A small image classifier, trained from scratch.
Model: 0.719M parameters, 32-pixel images, norm batchnorm, activation relu, depths [9].
Rows from block 2, named by matrix and row number. Each number is 128 + 32 x the weight over its row's rms, rounded and kept within 0 to 255. All counts start at 0. After the name is the row's rms in percent of the matrix's.
# dw: depthwise 7x7 conv (model.blocks.2.dw.weight, 256x1x7x7, trained with AdamW), a 7x7 kernel
dw.174 096 [131 108 123 142 121 117 153 109 131 136 139  90  98 100  51  92 143 200 132  81  84  70  48 114 201 120 102  93 126 101 125 199 123 132 110 114 116 104 170 117 157 112 137 115 111 148 128 127 133]
dw.175 105 [139 119 137 141 175 142 119 101 115 121  99 116 131 126 107 146 128 134 162 138 155  65  24  21 147 114  85  84 128 109  90 159  95  97 111 114  97  97 119  88 120 158 133  97 143 147 106 122 132]
dw.176 117 [124 111 137 127 126 118 128  65  77  86  70  83  86  72 100  90  92  86  64  74 103  87  97 103  95  93  77  84 145 147 151 158 121 111 127 114 144 145 162 136 123 127  82 104 111 119 123 112 137]
dw.177 104 [148 136 213 141 107 146 151 139 171 151 159 125 107 120  80  98 112 142  74  65 122  81  98 105 103  74  49 111 119 180 132 139  97 103 146 142 167 129 153 153  92 155 107 158 151 147 135 119 145]
dw.178 099 [150 119 138 125 104 124 118 131 151 152 130  99 125  89 136 141 147 123 142 135  76 129  94 101 197  50  85  88 153 140 119  59  26 105 164 132 147 116 104 123 103 102  86 129 164  89 119 144 148]
dw.179 103 [105 129 162 157 153 129 117 141 127 136 165 159 150 133 106 109  80  49  63  65 114 113  83 115 205 140  99  62 134 123 140 186 146 104 113 172 108  90 118 152 109 130 148 113  87 142 149 126 122]
dw.180 104 [127 151 140 142 152 104 124  97  96  89  75  67 106 119  83  89  75 135 139 137 138  85 100 131 223 144 107 135 112  95 157 187 116 118 134 137 130  71  77 114 136 142 142 114  67  90 142 135 142]
dw.181 106 [ 55  63 136 150 148 142 124  96  94  99 124 150 135 135  23  50  77 127  89 107 111 120 132 107 120  84  91  76 117 139 133  95 127 134 108  93 116 123 131 111 116 167 144 161 144 134 114 134 146]
dw.182 108 [124 130 138 144 139 147 149 157 140 113 137  91  94  91 113  90  98  56  61  72  71 127 115  95  80 105 107 114 108 100  97 132 113  90 107 172 140  96 135 143 142 134 154 145 168 191 192 137  87]
dw.183 095 [110 140 128 140 175 144 195 107 153 142 154 116 141 111 122 116  67  71 130 157 178  99 121  86 209 108 106 111 117  93  78  27  88 111 131 113 115 104 122 146 137 133 107 143 120 108 121 105 119]
dw.184 100 [130 134 108 116 128 109 142 154 147 137  97  96  93 102  95 117 116 201  89 141 169  83 132  16 173  86 133 139 124  90  94 127 169 108 128 117 124 113  96 115 123  91 137  95 151 103 133 117  55]
dw.185 094 [157 140 181 164 107  75 136 113 118 137 200 137 121 109 121 142 205 173 122 107 135  86  82 159 158 114 118  75 102 120 154 184  91 100 117 120 105 134 161 152 128  95 121 119 149 151 210 137 137]
dw.186 093 [118 104 129 145 139 131 140 102 124 115 146 144 127  98 125 146 122 174 124 119  93 141 171 157 233 163 128 107 124 151 161 227 148 134 166 107 135 115 210 165 105 138 125 139 116 184 159 119 121]
dw.187 100 [170 162 130 163 167 144 166 103 118 106  86 128 148 146 101 109 139  89  98 140 103  91 100 122 140  82  50  74  61  76 124 151 140 126 112  77 114 108  75  86 114 154  90 118 131 158 143 144 169]
dw.188 096 [109 136 113 129 119 179 133 111 105  80  92 149 137 173 126  90  97  84 105 140 102 165  87  89 206  73  74  90 161  89 112 106  96  80 124 139  75 168 107 115  88 105 128 106 161 141 122 110 115]
dw.189 097 [110 132 124 119 152 171 162  57  50  98 142 174 207 129 111 107 116 173 115 148 133 126 104 121  90  55 114 106 113 115 141 199 125 115 123 122 153 185 173 116 144 135 109 137 157 118 130 144 130]
dw.190 107 [155 163 147 165 129 135 113  60  87  78  65  91  98  96 113  70  63 132  73  94 122 100 114  95 117  81  65 102 120 125 134 150 114 167 146 140 152 125 161 123 176 138 128 129 159 153 124 136 151]
dw.191 093 [153 129 135 125 108 105 114 148  91 135 127 110 109 108 101 117 134 182 117  85 115  77  64  80 197  98  67 120  95  76 107 213 112  80 129 115 125 161 156 151 146 144 124 114 136  89  92 150 149]
dw.192 100 [130 105 102 112 113 139 144 131 108  99 160 150 140 134 110 105  53  96 137  58  88 144  93  61 168  70 118 138 116  92 150 168 100 121 174  77  67 105  79 141 156 156 131 128 120 122  85 118 152]
dw.193 100 [125 116 170 168 169  97 156  98 120 127 127 116 133 170 103  44  89  87  82 170 118  79  60  83 146 188 117 113 126 125 158 189 143 123 141 144 115 163 161 151 159 126 164 140 154 128 156 137 138]
dw.194 097 [152  99 114 119  98 124 121 125 137 107  98 109 143 138 136 120 117 100 107 116 118 116 114 240   0 174 122 141 122 123 100  78 125 117 140 144 111  77 112 129 106 119 123 125 111 117 122 122 102]
dw.195 094 [111 149 124  89 143 125  97 108 129 121  70 119 124  86 130  95 150 129  92 108  86  95  76 131 188 110  67  84 142 124  98 203  93  54 112 122 180 103  99 123 119 109 150 151 134  81 118 104 140]
dw.196 105 [132 103  95 107 114 108 112 121 131  87  75  75  77 113 148 146 139 129  89  50  82  71 106 141 148  50  93  55 128 103  87 136 134  77 117 118  96 136 136  98 159 135 134 141 118 124 107 136 142]
dw.197 099 [108 110 125 127 150 144 111 159 131 117 144 163 145 157 181 108  88 117 132  97 112  96 164  82 143  93  91 120 128  70 178 208 136 106 125 146 139 207 179 169 156 151 118 106 178 167 161 134 108]
dw.198 103 [141 137 144 116  75 119 127 142 127 157 138  96 121 148 118 143 149 143 113  50 121 122  98  74  90  77  35  89 117 150  95 187 167  99  69 135 115  88 112 149 148  97 120 122  88 123 162 145 108]
dw.199 092 [151 108 120 164  94 128 142 152 131 116 128  91 155 128 150 106  84  93  56 111 123 124 132  25 199 162  89 123 115  85 145 207  99 124 134 100 130 120  72 108 126 118 148 130 122 134 134 161 135]
dw.200 091 [131 140 151 123 157 145 156 132 133 110  87 109 111 111 104  92 115 156  88  67 113  92  85 100 224 126 122 152 103 112 180 239 117 125 115 107  96 134 118 120 149 134 115 104  92 118 126 106  86]
dw.201 101 [114  95 116 107  97 126 120 120 127  82  74 157 167 127 124  98 106 138 149 120 117 129  97 109 203  52  87  89 134 137 141  67  74 110 104 150  94  95  56 169 118 124 120 126 158 108 180 116 136]
dw.202 099 [113  95 105 139 107 133 102  91  70  92 130 126  71  66  66  87 108 158  90  96 112 116  88  76 182 110 110  61 121 146 146 162 121  97 104 106 141 168 147 135 156 145 140 113  79  93 113 149 130]
dw.203 102 [152 176 181 119 134 136 114  98 138 175 161 142 104  96 112 103  77  43  83  79  97 106 115 131 150  87 116 106 115 143  93 155  87 105 101 132  88 121  85  62 119  92 129 142 136 133  98 128  74]
dw.204 130 [103 124 120  83  81  78  91 115 117 116  86  77  62 126  89  85  71  70  58  63  66 140 128 124  80 108 123 132 144 156 151 154 131 134 120 141 138 139 157 132 133  96 114 136 137 113 115 139 157]
dw.205 100 [ 94  82 105  89 119  97 100  73 119 107  97 147 146 124  98  93  72  72 131 148 137 103 121  78 151 126 125 154 160 143 107 162 154 107 124 205 183 141  73  64 136 108 131 149 135 128 118  79  96]
dw.206 099 [150 129 113  35  99 154 128 124 157 173  60 129 142 135 100 121 148 210  93 145 119 141 101  47 183 155  94 114 116 129  98  68 125 117 116 136 135 151 114 110 112 141 129 109 119 159 157 155 135]
dw.207 097 [152 147 155 101 129 156 118 102 115 126 154 118 116 102 135 129  98 114  87  99  91  80 106  98 190 215 212 162 105 105 153 180 142 148 138 143 124 130 180 157 150 144 137 108  91 116 135 170 179]
dw.208 101 [148 138 102 110 112 127 139 156 142 125 148 128 114  80 159 173 174 200 152 107  72 121 107 116 147 129  98  52 159 148 140 174 147 118  73 115 108 121 141 124 103  81 118 134 125 122  59  61  83]
dw.209 105 [104 157 121 132 119  93  70 137 125 110 121 113 101 137 112  48  43  72 132  87 131 163 100 110 150  61  98  93 145 117 104 216 135 123 146 122 151 132 132 160 131 153 122 135 105  97 167 130 120]
dw.210 106 [100  82 127 153 129 123 134 107  98 148 141 123 162  92 132 142 126 176 127 117  90 110 147 188 159  65  20  42 114 132 142 142 118 110  95 130 118  81 119  86 103 111 132 137  84 142 133 129 102]
dw.211 099 [ 94 107 137 101 154 149 126  95 135 106 155 136 118 129 124  78  69 176 100  88  83 121  63 106 139  78  70  90  86  72 170 123  78 129 143  98 105 192  97 116 151 152 149 126 166 120 137 134 136]
dw.212 089 [120 135 140 102  97 118 105 100 101 112  88 119 110 136 142 112  75 129 117 140 150 141 188 191 125  85  66  37  56  67  95 122 159 173 143 130 105 116 117 111  90 104 141 148 123 114 102 110 133]
dw.213 105 [104 114 103 119 112  98  84  90 107  81  85 116 104  61 107 117 116 133 140 143 132 140 156 144 152 156 191 147 145 148 148 148 226 213 183 136 114 127 128 145 165 154 112  95 125 133 146 149 148]
dw.214 102 [140 169 148 121 113  99 103 138 182 189 138 107  88  66 103 135 159 145 100  76  67  89  89 120 110  90  87 104 100  44  63  99  98 121 131 161 124 117 131 138 142 144 140 133 148 147 149 132 114]
dw.215 098 [121 138 153 184 157 153 193  72 121 155 127 156 140 173  89 123 182 160 165  93 125  96  70  82 115 116  90 111  97  91 142 158 170 132  96 114 117 169 109 132 177 117 116  72 116 116 144 152  88]
dw.216 091 [174 113 125 136 136 142 139 115 150 126 131 128 149 137 127 114 106  96 157 103 117 111  87 145 109 118 122 119 161 145  32 255 108 123 125  96 120  91 139 134 105 101 122 138 136 119 123 132 113]
dw.217 084 [170 217 183 192 152 159 156 188 212 188 171 146 157 144 124 150 167 101 152 136 126 109 110 115 129 128 118 123  97 124 105 130  94 135 126 109 109 115 166 133 135 154 102 119 176 133 139 124 115]
dw.218 101 [122  96  92  69 133 133 117 121 103  98 106 152 180  99 156 140 149 131  70 101  73 146 141 139 147  39  33  84 136 133  99 145 137 139 139 116  93  83 157 166 148 126 122 100  99 129 134 113 110]
dw.219 089 [112 115  70 105  92  95 115 139 102 125 151 106  90 119 126 162 218   0 155 148 128 126 100 103 132 126 119 134 130 125 125 125 105 113  85 121 103 136 139 146 125 154 110 133 126 103 120 141 119]
dw.220 103 [ 98 124  65 144 181 124 106 109 138  90 108 137 115 136 100 106  47 145 128 105 112 143  54  55 139 155 144 120 157  47  94 136 109 123 134 161 129 141 183 111 150 123 155 183 128 131 139 118 122]
dw.221 103 [ 89 105  88 128 111 145 103 114 123  76  95 106 126  81 121 123 129 176 131 130 146 100 108 133 190 126  86  61 134 133 150 160  88  94 132 204 130 193 134 152 127 167 121 182 187 120  91 114 136]
dw.222 106 [110 105 128 103 113 146 121 136 133  80 107 140 142 145 147 144 112 135 148 108  89 131 153 120 158  97  63  25 158 146 139 110 111  94  36 161 147 129  61  83 128  89 138 120  85 106 136 142 132]
dw.223 102 [158 177 127 145 126 132 150 141 170 206 151 135 147 156 102 128 112 109  73  97 150  70  76 121  90  52  53  98 125 138 147 116 134 128 142 124 122 172  96 101 116 119 146 141 195 145 153 118 135]
dw.224 097 [102  87 112 116  97 121 117 113 120 148 117 160 131 130 134 129 120 255  95 118 118 125 151 121 147 115 100 111 107 108  96 137 104 138 133 112 126  88 113 115 100 112 109 102 144  93 137 162 155]
dw.225 097 [ 89  83 104 101 163 189 156  83 129 114 124 179 188 115  72  89 121 174 164 141  93 144 136 119 123 166  80  94 166 150 150 101 106 153 167 149 117  65 142 113 128 128 122 153  98 137 103  74 108]
dw.226 095 [130 135 107 126 128  99 120  92  64 113 142 129 108  90 119  64 157 163 129 149 130 125 181 179 128  90  77 120 134 153 115 221 124 104  85 116 136 103 193 121 111 112  99 110 106 186 174 125 123]
dw.227 099 [141 148 139 150 121 116 168 108 111 122 135 159 132 166 117 148 123 160 121 124 114 116 115 107  74 131  91 111 121 124 129 147 134 124 103 213 232 163 152 132 136 136 198 185 190 143 130  80  93]
dw.228 094 [146 136 133 146 156 156 173 127  76  78  96 115 141 137 125 102 109 173 112 162 143 111  86 216 209 124 114 114 141 130 209 206 120 123 127 132 120 139 124 112 126 112 107  96 101 131 103 114 159]
dw.229 097 [ 60 100 141 148 144 122 107  79  89 175 164 129  87  92 133 101 160 101  78 106 126 147 112  97 145  84 158 177 102 129 174 200 191 177 152 107 139 143 158 150 114 106 147 149 126 129 149 124  90]
dw.230 097 [129  91 106 107 131 131 140 119 130  95  61  94 117  88 143 140 147  98  64  98 127 177 184 241 167 108  91 118 161 130 165 112 108 145 120 149 155 157 152 133 163 144 141 153 148 155 136 111  94]
dw.231 101 [122  85  99  46 112 101 115 111 152 109 120 157 120 109 156 165 120  61 129 111 123 122  95  81 173  28 138 104 139 169 114 142  97 127 142 149 162  79 114 109 102 126 130 130 173 112  84 124  92]
dw.232 096 [107 154 122 112 140 118 137  50 107 126 166 104 145 151  74  90 126  68 112 124 134 128 105  81 122 141 149 160  81 114  96 141 208 222 172 100 104 122 133 131 144 164 151 126 124 111 109  94 133]
dw.233 103 [128 137 137 136 121 128 137 117  95 100  87 117 128  94 102  80  53  84  92 105 103 140 147  67 154 154  99 117 164 141 122  59 180 167 145 117 124 120  55 107 118 121 138 143 133  87  81 106  67]
dw.234 116 [128 137 127 115 117 110 127 145 143 143 146 133 138 166 151 141 139 141 119 105 114  85  86  62  40  27  28  95 145 147 149  95  79 112 139 109 113 133 120 118 121 134 105 102 148 137 143 125 112]
dw.235 103 [138 167 138 163  79 110 109  70 143 123 116  78 121 131 112  71  99 157 141 137 142  96  67  89  56  57 100 119 119  98 127 133 110 114 113 159 138  97 162 117 135 146  62  88 120 131 124  75 108]
dw.236 102 [ 67  45  81  99 124  99 121 102  96 110 126 117  82 104  81  91 107 139 107 126 136 115  91  67  72 107 129 113 147 114 122 111 119 140 138 103  90  94  90 129  84 109  97 106 119 119 109  61  80]
dw.237 098 [118 105 120 107 106 102 148 148 118 111 122 135  85 102  88  81  86  63  96  91  68  93 136  75 145 172  97 132 128 120 134 223 142 160 161 104 168 142 161 114 143 143  80 107 114 111  88 113 149]