Weights of a small image classifier: patch size 2.
Rows from block 5 of a small image classifier, named by matrix and row number. Each number is 500 + 25 x the weight over its row's rms, rounded and kept within 0 to 999. All counts start at 0. Numbers have three digits each. After the name is the row's rms in percent of the matrix's.
After each channel's rows are labels from the 100 images, of 14976, where the channel reaches its highest value: "responds to" is what is common among them; "patch colour" is the nearest of a few named colours to the mean colour under the peak. Only what is clearly more common there than usual is listed. The data: retinal OCT scans (Kermany 2017). In brackets: how many of the 100, against the usual share in percent.
# pw: pointwise conv (model.blocks.5.pw.weight, 256x256x1x1), inputs 0-127

pw.223 108:489512486524503503508460485488473516503503482506484495470480515464535496519516465500516499522491521494491513513503462519517489451552502465491465525552500479518509504491531498461497501489508461563474496500492532524474524586497505510488490480533534478491534487479481529482505484462515516531480504552486495521502561511512516491486495498508496549539473464481546505500474482494472504473496
responds to: finding: diabetic macular edema (39 vs 11.7)
patch colour: grey (48 vs 22.1)

pw.80 095:486507487467476552509510540482513496504476448465472532508514504492531489459494497500482515505518462461520497527516540529535492514468513546500483532471508497538521490547492529504483482444482473491561493470476503491513495471486524523451508496514500497464448468501478500522522540502489541495531445436490504521516489469559516478480495496498511519484471533508493507432510488480512525467477
responds to: finding: choroidal neovascularization (63 vs 29.4); finding: diabetic macular edema (36 vs 11.7)
patch colour: grey (61 vs 22.1)

pw.192 110:496516497483491504474599487514493501480512530461483511472494436492489547509515482502507519505510567487516467546504477506495487470504476479499454493519513498501479483481506545523475525469549489504500466510492483513510523529489460491480529521558489456494538496484507502513550489508480507474480489534483502509474505505509453469462499472495483538430508464503516515513465480516535503497509
responds to: finding: normal (96 vs 51.6)
patch colour: grey (80 vs 22.1)

pw.141 098:485492516522520480476462488497481481509526476476490510496500537461480502463515508498509472479531502479486494512508490501516506534488568548500461531491554498481491522510533483498500505473498502486459499465486538491449465515467490447531487510524479510501465529480527528501498483503522488532510490478525475493493532497480494499552482457502491505484504528488503503515533485516525501549457
responds to: finding: normal (100 vs 51.6)
patch colour: grey (88 vs 22.1)

pw.47 088:505496479478469468537488501507470457509505539539483493495493491488489509516460544467503517505528476501524467486469530518496500441467505483511482506492488509460527479514516520491488476477501526481479473477493522475460511478454469497487485447502498496541526518498501489495471523497457555469519502523522500499503490497499518498492510472491506482499516544537517460497502426508447510542434
responds to: finding: choroidal neovascularization (88 vs 29.4)
patch colour: grey (95 vs 22.1)

pw.77 083:477506463476515514489495492494487524501498492470503511498487510486526472481494501508557491498532492503489476520455489489487542473481525533496470500527529479528534460490497506501558533499517502519483529514507449468497505510515476502515466488480548507503475478528473500538490488498533487509501443478505465513509484484511490439451491530476545584493506496544448485533530500494498490532512
responds to: finding: drusen (57 vs 7.4)
patch colour: grey (99 vs 22.1)

pw.216 104:519490514487504479490526525495467501493495555491467513514513563460503497441471496513528473522523531526520485464484432541492493484473502490485533483531530464483499487520495476482449489488519514483528561491455553526473495537516540498490456493499494491478513503502465509550449520503489484497475479527478539520507490535541495473507503514472467509479552524487477486517545462510509476476484
responds to: finding: normal (94 vs 51.6)
patch colour: grey (90 vs 22.1)

pw.233 094:518499558496461484504491463491515504494486459511479512509476495490471470451508507499505538509488489517534491515483508521548467525494500492477491531507455499478511450502512506544475525492553498481500508466507459511547457500510453480452514502474597512460519500514521486505504533520513482527493494477498501522517497519513500464543523505488461520522501476497516547500468493521497498517472
responds to: finding: choroidal neovascularization (81 vs 29.4)
patch colour: grey (78 vs 22.1)

pw.16 080:542527500492484495467454544508481537534527472486496478478516514470499506485530448499478498498523508515499538494484514496509531484499508511493470515476497476512503469511536507456481463476527491468541497507533481473534448547532520528542486499515506505483537468470543519488505516536515497458499507579507499490489529462465508484506501466520494540557525494430470475514484509519503511484545
responds to: finding: choroidal neovascularization (71 vs 29.4)
patch colour: grey (50 vs 22.1)

pw.119 105:465513492508528437540489511579485500544485566535498464449490500493534490476492477496497483525513486497498469530489529489502532533499496475498518509541509481485489473465557492501514493471500532498502502508466518507501505502505519511483496474501505525541493493507473521493471485522476504506487523482537480475522460477578488517505532498510503484512500564468515513457491481522485468511466
responds to: finding: normal (100 vs 51.6)
patch colour: grey (59 vs 22.1)

pw.160 104:514525480495472527525477480522499523496476493519495533492484496509521534506485482510522477458523506544522472531505501490522499485491492429471457478493545517502516474492483456508515480530538470474491503480509481506491495502467505488528522517530498483476537470500513492498478487527490515516483466520463543510503540515512446487472545517519504482510479512471456538523531497506493479525502
responds to: finding: choroidal neovascularization (60 vs 29.4); finding: drusen (38 vs 7.4)
patch colour: grey (99 vs 22.1)

pw.105 096:512518488450473491511565472491477524519476479504474552516514516487530488500483538462517502487464480516528498537470508520501481518477489507506503480485536510467495511499555501461485533520536508505479507491491565508526488508499517493480490502469475479524487483516498500563480515525533557477509506501493483515502537524528463497490490526494530498511520478491511473509507532510470508501513
responds to: finding: diabetic macular edema (31 vs 11.7)
patch colour: grey (97 vs 22.1)

pw.236 092:544557529517546494510518548512534538524524565492513526471483482473502529527493456519517482480497526491484514544527494481490504515530484538483536519514484551513556527471488532503506569471502520488521480534483491507535472499484490524472467505482476475519480519492488524472500489507505529506507502564484473532468553470498530468496481505510491545507504508501462435506497500524489475490487
responds to: finding: diabetic macular edema (70 vs 11.7)
patch colour: grey (45 vs 22.1)

pw.85 086:466520536475497516535450505483482546496522493486514494481490516494474514494470517473519477477501472500504496520498520449525521494559489532483512508485481498470517484497482446428503490489502489508489508494506508499454445506457441512456480492499518526550524469520526479483473539492478498467473490482485517447475509511510479483498483495485506490526483521506533464515529493484453516553511
responds to: finding: choroidal neovascularization (72 vs 29.4)
patch colour: grey (51 vs 22.1)

pw.148 104:496484484472504482464487507551530490445533531461500547520470493514473509520504503501447481525475507522484504529491497505473518544483509508483503526509526496522459476521483490495476500466513510458464504469494461489502542579480507467497510516503454476455498468479498553510532469510492508515489511483504510493488430495546458504469490475471486525514519505494524465449511530527490461537530
responds to: finding: normal (100 vs 51.6)
patch colour: grey (89 vs 22.1)

pw.201 094:538459509479519472474537477508505486502475500495545500472570539508496503523445493489477504500478541509521504494528506477477494498516496503522520494563458537535486507487498488471552481526474494507492451487541511483509509487490495505507494492463475477469533549547481437475554518509469511557518516457460523509481485530523484486475478480508503498519472561448513495523522481505487477502506
responds to: finding: diabetic macular edema (51 vs 11.7)
patch colour: grey (75 vs 22.1)

pw.123 088:534507488455517543511543560475444515507535547486500473516448519499483525531479476507499490506512480496517518491495521475476494528474518523475507534478471521488496492516451482547518502445466498534501478542496503504470529478488504495537481523521492481515473525518421537472481488498471538546449451435477502480518546449493496453479457483516460519492508501484457485486502523476482473499460
responds to: finding: choroidal neovascularization (75 vs 29.4)
patch colour: grey (63 vs 22.1)

pw.116 084:477524499490513544497501460565541525487481504452444457481467500546508493534555495486526512470521438489498473504478507468491527545455476490504502490501484486529503510483479533476513507499488484469520507452499504520492494476458468541441515507476480509532495502492496476469515504476512483498501519468493517540494528524521496476509502479517529520507544490460510482508502443481542544496529
responds to: finding: normal (82 vs 51.6)
patch colour: grey (86 vs 22.1)

pw.231 089:487531530510495467466490499528504491502531524510519437471486491519504503520502522486520536496517514483517475457482491476486555509523496505465508532536505477521462487512498502511501513466471493507490505535517465547484538493516494501469481476496479468482431493483497480514509484474531465507527418491475490475487448548453580534508529473476507527529496549505508522519533470498490492514486
responds to: finding: drusen (45 vs 7.4)
patch colour: grey (99 vs 22.1)

pw.199 113:543484526504475483505473517495517482494492520570510491485524463527484487508503458520499503511510515566503509478478466521504519479509491513516486481491565526464473496491483491474509481498483512509482504510507521480512491499495481510529531452543518504510487540508479506487520535511489501489524499468508523480496479545476527525487494430517478465515576465487504493495507534512508487514485
responds to: finding: choroidal neovascularization (98 vs 29.4)
patch colour: grey (92 vs 22.1)

pw.110 095:445502486491469531472480491547468485495506504466485486506506473540502481482516501508536443521466487469525490493488490505504531472490476506486493533508467497526485521544485508492517492501495479486513477501472538500503512469414518460482486598509495473526493491530531495480508511540460498505502535529492494476510528517509535485509518463497474517500510509485491495500496546488528489480508
responds to: finding: choroidal neovascularization (82 vs 29.4)
patch colour: grey (91 vs 22.1)

pw.171 127:493511481468519488522482499475497510466500478487519473481460513438486499482495472510499493529485501554490494496512444491518494540482497511523540483524485480488530462526517482470514515513524511503493538461512472497497521515510508489489472540503494509541529482490468501507462496484517502482472502482461520485487505506498514524488504539513500504474460499502504520554529515486509510529524
responds to: finding: choroidal neovascularization (60 vs 29.4)
patch colour: grey (65 vs 22.1)

pw.245 093:518534486499471489464500494456517503465510515494489521513499488456466510504484517485535480505489460476543462492494489538491449475457487478495509501491477500495491514510520487501436460480490490490523484508501456505480510511499518454530495520582519497512473473557519539559476572514483485470497492498522507513500491524541494483491526495467517495485482471464535460520499516522547509457481
responds to: finding: normal (96 vs 51.6)
patch colour: grey (93 vs 22.1)

pw.45 119:533474450530478496493477507497476470517556521541491484552555493537485501481458498477495512487514520489492483476492514482499523512491476502586500516484492489545460501515468530522525508547465473460533484490527496481480499546486478492519499481458492498495461500500486491471480504486468472522514479472521526490481455505531485505498508527458523517477500419510501472479481463517492507491491
responds to: finding: normal (95 vs 51.6)
patch colour: grey (83 vs 22.1)

pw.65 105:510523456550497469527524495488518486507467527550523509506522484494503513494534552487482514535501469496542463488495517529487558472476518515461506496516507442499508474492465522495487492492484478533471493480502466504466479522518482473497513484514480522493503486509494560490503513476472536544507515554504512492499517513510463495486511535516473574494461470471507457524469504477475487495486
responds to: finding: choroidal neovascularization (99 vs 29.4)
patch colour: grey (72 vs 22.1)

pw.242 081:517510500481506506505526510517499500497505481470476540520492481494493529481502518473525505523515523549471494476499485467517471522495456538510551495499519490492530474510512455513451474487501507477497494529524507494482510466540524491579482498513524498444488481509496492480510512487515468472526522487501486505493506512513556476524479507512486494451525486554510514523513468537511508506503
responds to: finding: choroidal neovascularization (93 vs 29.4)
patch colour: grey (74 vs 22.1)

pw.53 094:515512509524505510494507496489477517513519494504511537499515518517507474468509492486526475521509519529514462525440479497479511504508470505488445495518513515508476439495474498491572514532477505491499531507510471525507495504504517495521489491518516517543452545498520515469525502486509541470500480466524468515528511457457459490469464538496557477525502485450527509522509479484467484477496
responds to: finding: drusen (57 vs 7.4)
patch colour: grey (100 vs 22.1)

pw.189 109:491541468502498516508527450501513473481523459563556503504486471469500494479510506493511507497479501474504502479496519466466544507509507475516464534445497554499514518532534511458524462503510510492534523467536484510509493479508503515499504537459472498506509507502465530521503498514488487478478449500539487476521504534507467521510440513511511534476531519534484510483495450490505498497484
responds to: finding: choroidal neovascularization (100 vs 29.4)
patch colour: grey (85 vs 22.1)

pw.81 094:536551452499502502510512483498509523559550523531487464509511560497453449503506514502467467473486542492520491485502484479482496478504526445506522504506526491522491462463455488521507511488499478513557466472502505483490459468468494494458459480476510496501519512498481509523456479495467522529486545557489513530485504516513481465514529510539507472527498505522499460507542494500490458506474
responds to: finding: normal (82 vs 51.6)
patch colour: grey (71 vs 22.1)

pw.114 109:472492478513520502469530492537502506442464530447486513505519479511500513489484483513522497469477529522489473505495487498489518487467501501495513470530479564488491512509549506506530498516502506475540500513490485471480522533449473529516486575483446469493463476519493485471511465487499508494487523468475517462473493528457465490485482494511470478449530514477477483526517502524523511490502
responds to: finding: normal (86 vs 51.6)
patch colour: grey (89 vs 22.1)

pw.39 127:498471529484511496524498521486467499488495483475568526584495508463516499495596509499501480517476508491483522509497496462513528474516488509481514474499507487487500516504520502507537489515473504484533509495524492505518520472472502476507505507465529550514476481512496516493482479500491496512491471512493495540492484422483497505501480468501498467522513466435539555567509490490502508494484
responds to: finding: choroidal neovascularization (98 vs 29.4)
patch colour: grey (90 vs 22.1)

pw.161 086:511536469475512519527514519459509523533556518489501452501477475502490445536438492482510500492536469487518481454452501501535516481514492502518495497529503575489529534499516535451496494480490499543499479522514476459511493512485493486480474496505481504499499482525490520526473486471415460483524546479476446518502497545486498497535467473487477470526499528538516522522530504485495545499497
responds to: finding: choroidal neovascularization (62 vs 29.4); finding: drusen (28 vs 7.4)
patch colour: grey (87 vs 22.1)

pw.55 097:479504505492530510518501512495498519541527501532457494517546528517537504502442530472500469491515456521526488514490527476517503519554503515519494471524502511518498488513473508498517503485500449517513532481469510533517490473486490527524489510502472539472539490518499516509484561490470543498517561542517500515497497476519483535540516442524539530489507492450506500490504492512520518525486
responds to: finding: drusen (53 vs 7.4)
patch colour: grey (96 vs 22.1)

pw.73 102:500514524505517514501551541492461468523506528517487486512502523572543488530518526515480495525541486515486522507512527513480516536523487491487516501488496501484470488492514503525529523512483554483514539526474495493498519541524450465480453474510499484479475460506468502495493507538467483476494463508498505543509508499525478469537459541467523520456532446513493471509493450550524489526499
responds to: finding: normal (99 vs 51.6)
patch colour: grey (95 vs 22.1)

pw.229 093:544548499506519504532505529554508537482502492502505474502481473507498489480495521498485492467495490495496508480477550511488493456514496512515503544463480498485504469549487463476495494499486502515480467489505515494504549488469475471521513496465515533553492520529530458470520502567509499506475553505496480505446523545467480447527544500505512516509512489449477513488513477501494502490495
responds to: finding: normal (84 vs 51.6)
patch colour: grey (55 vs 22.1)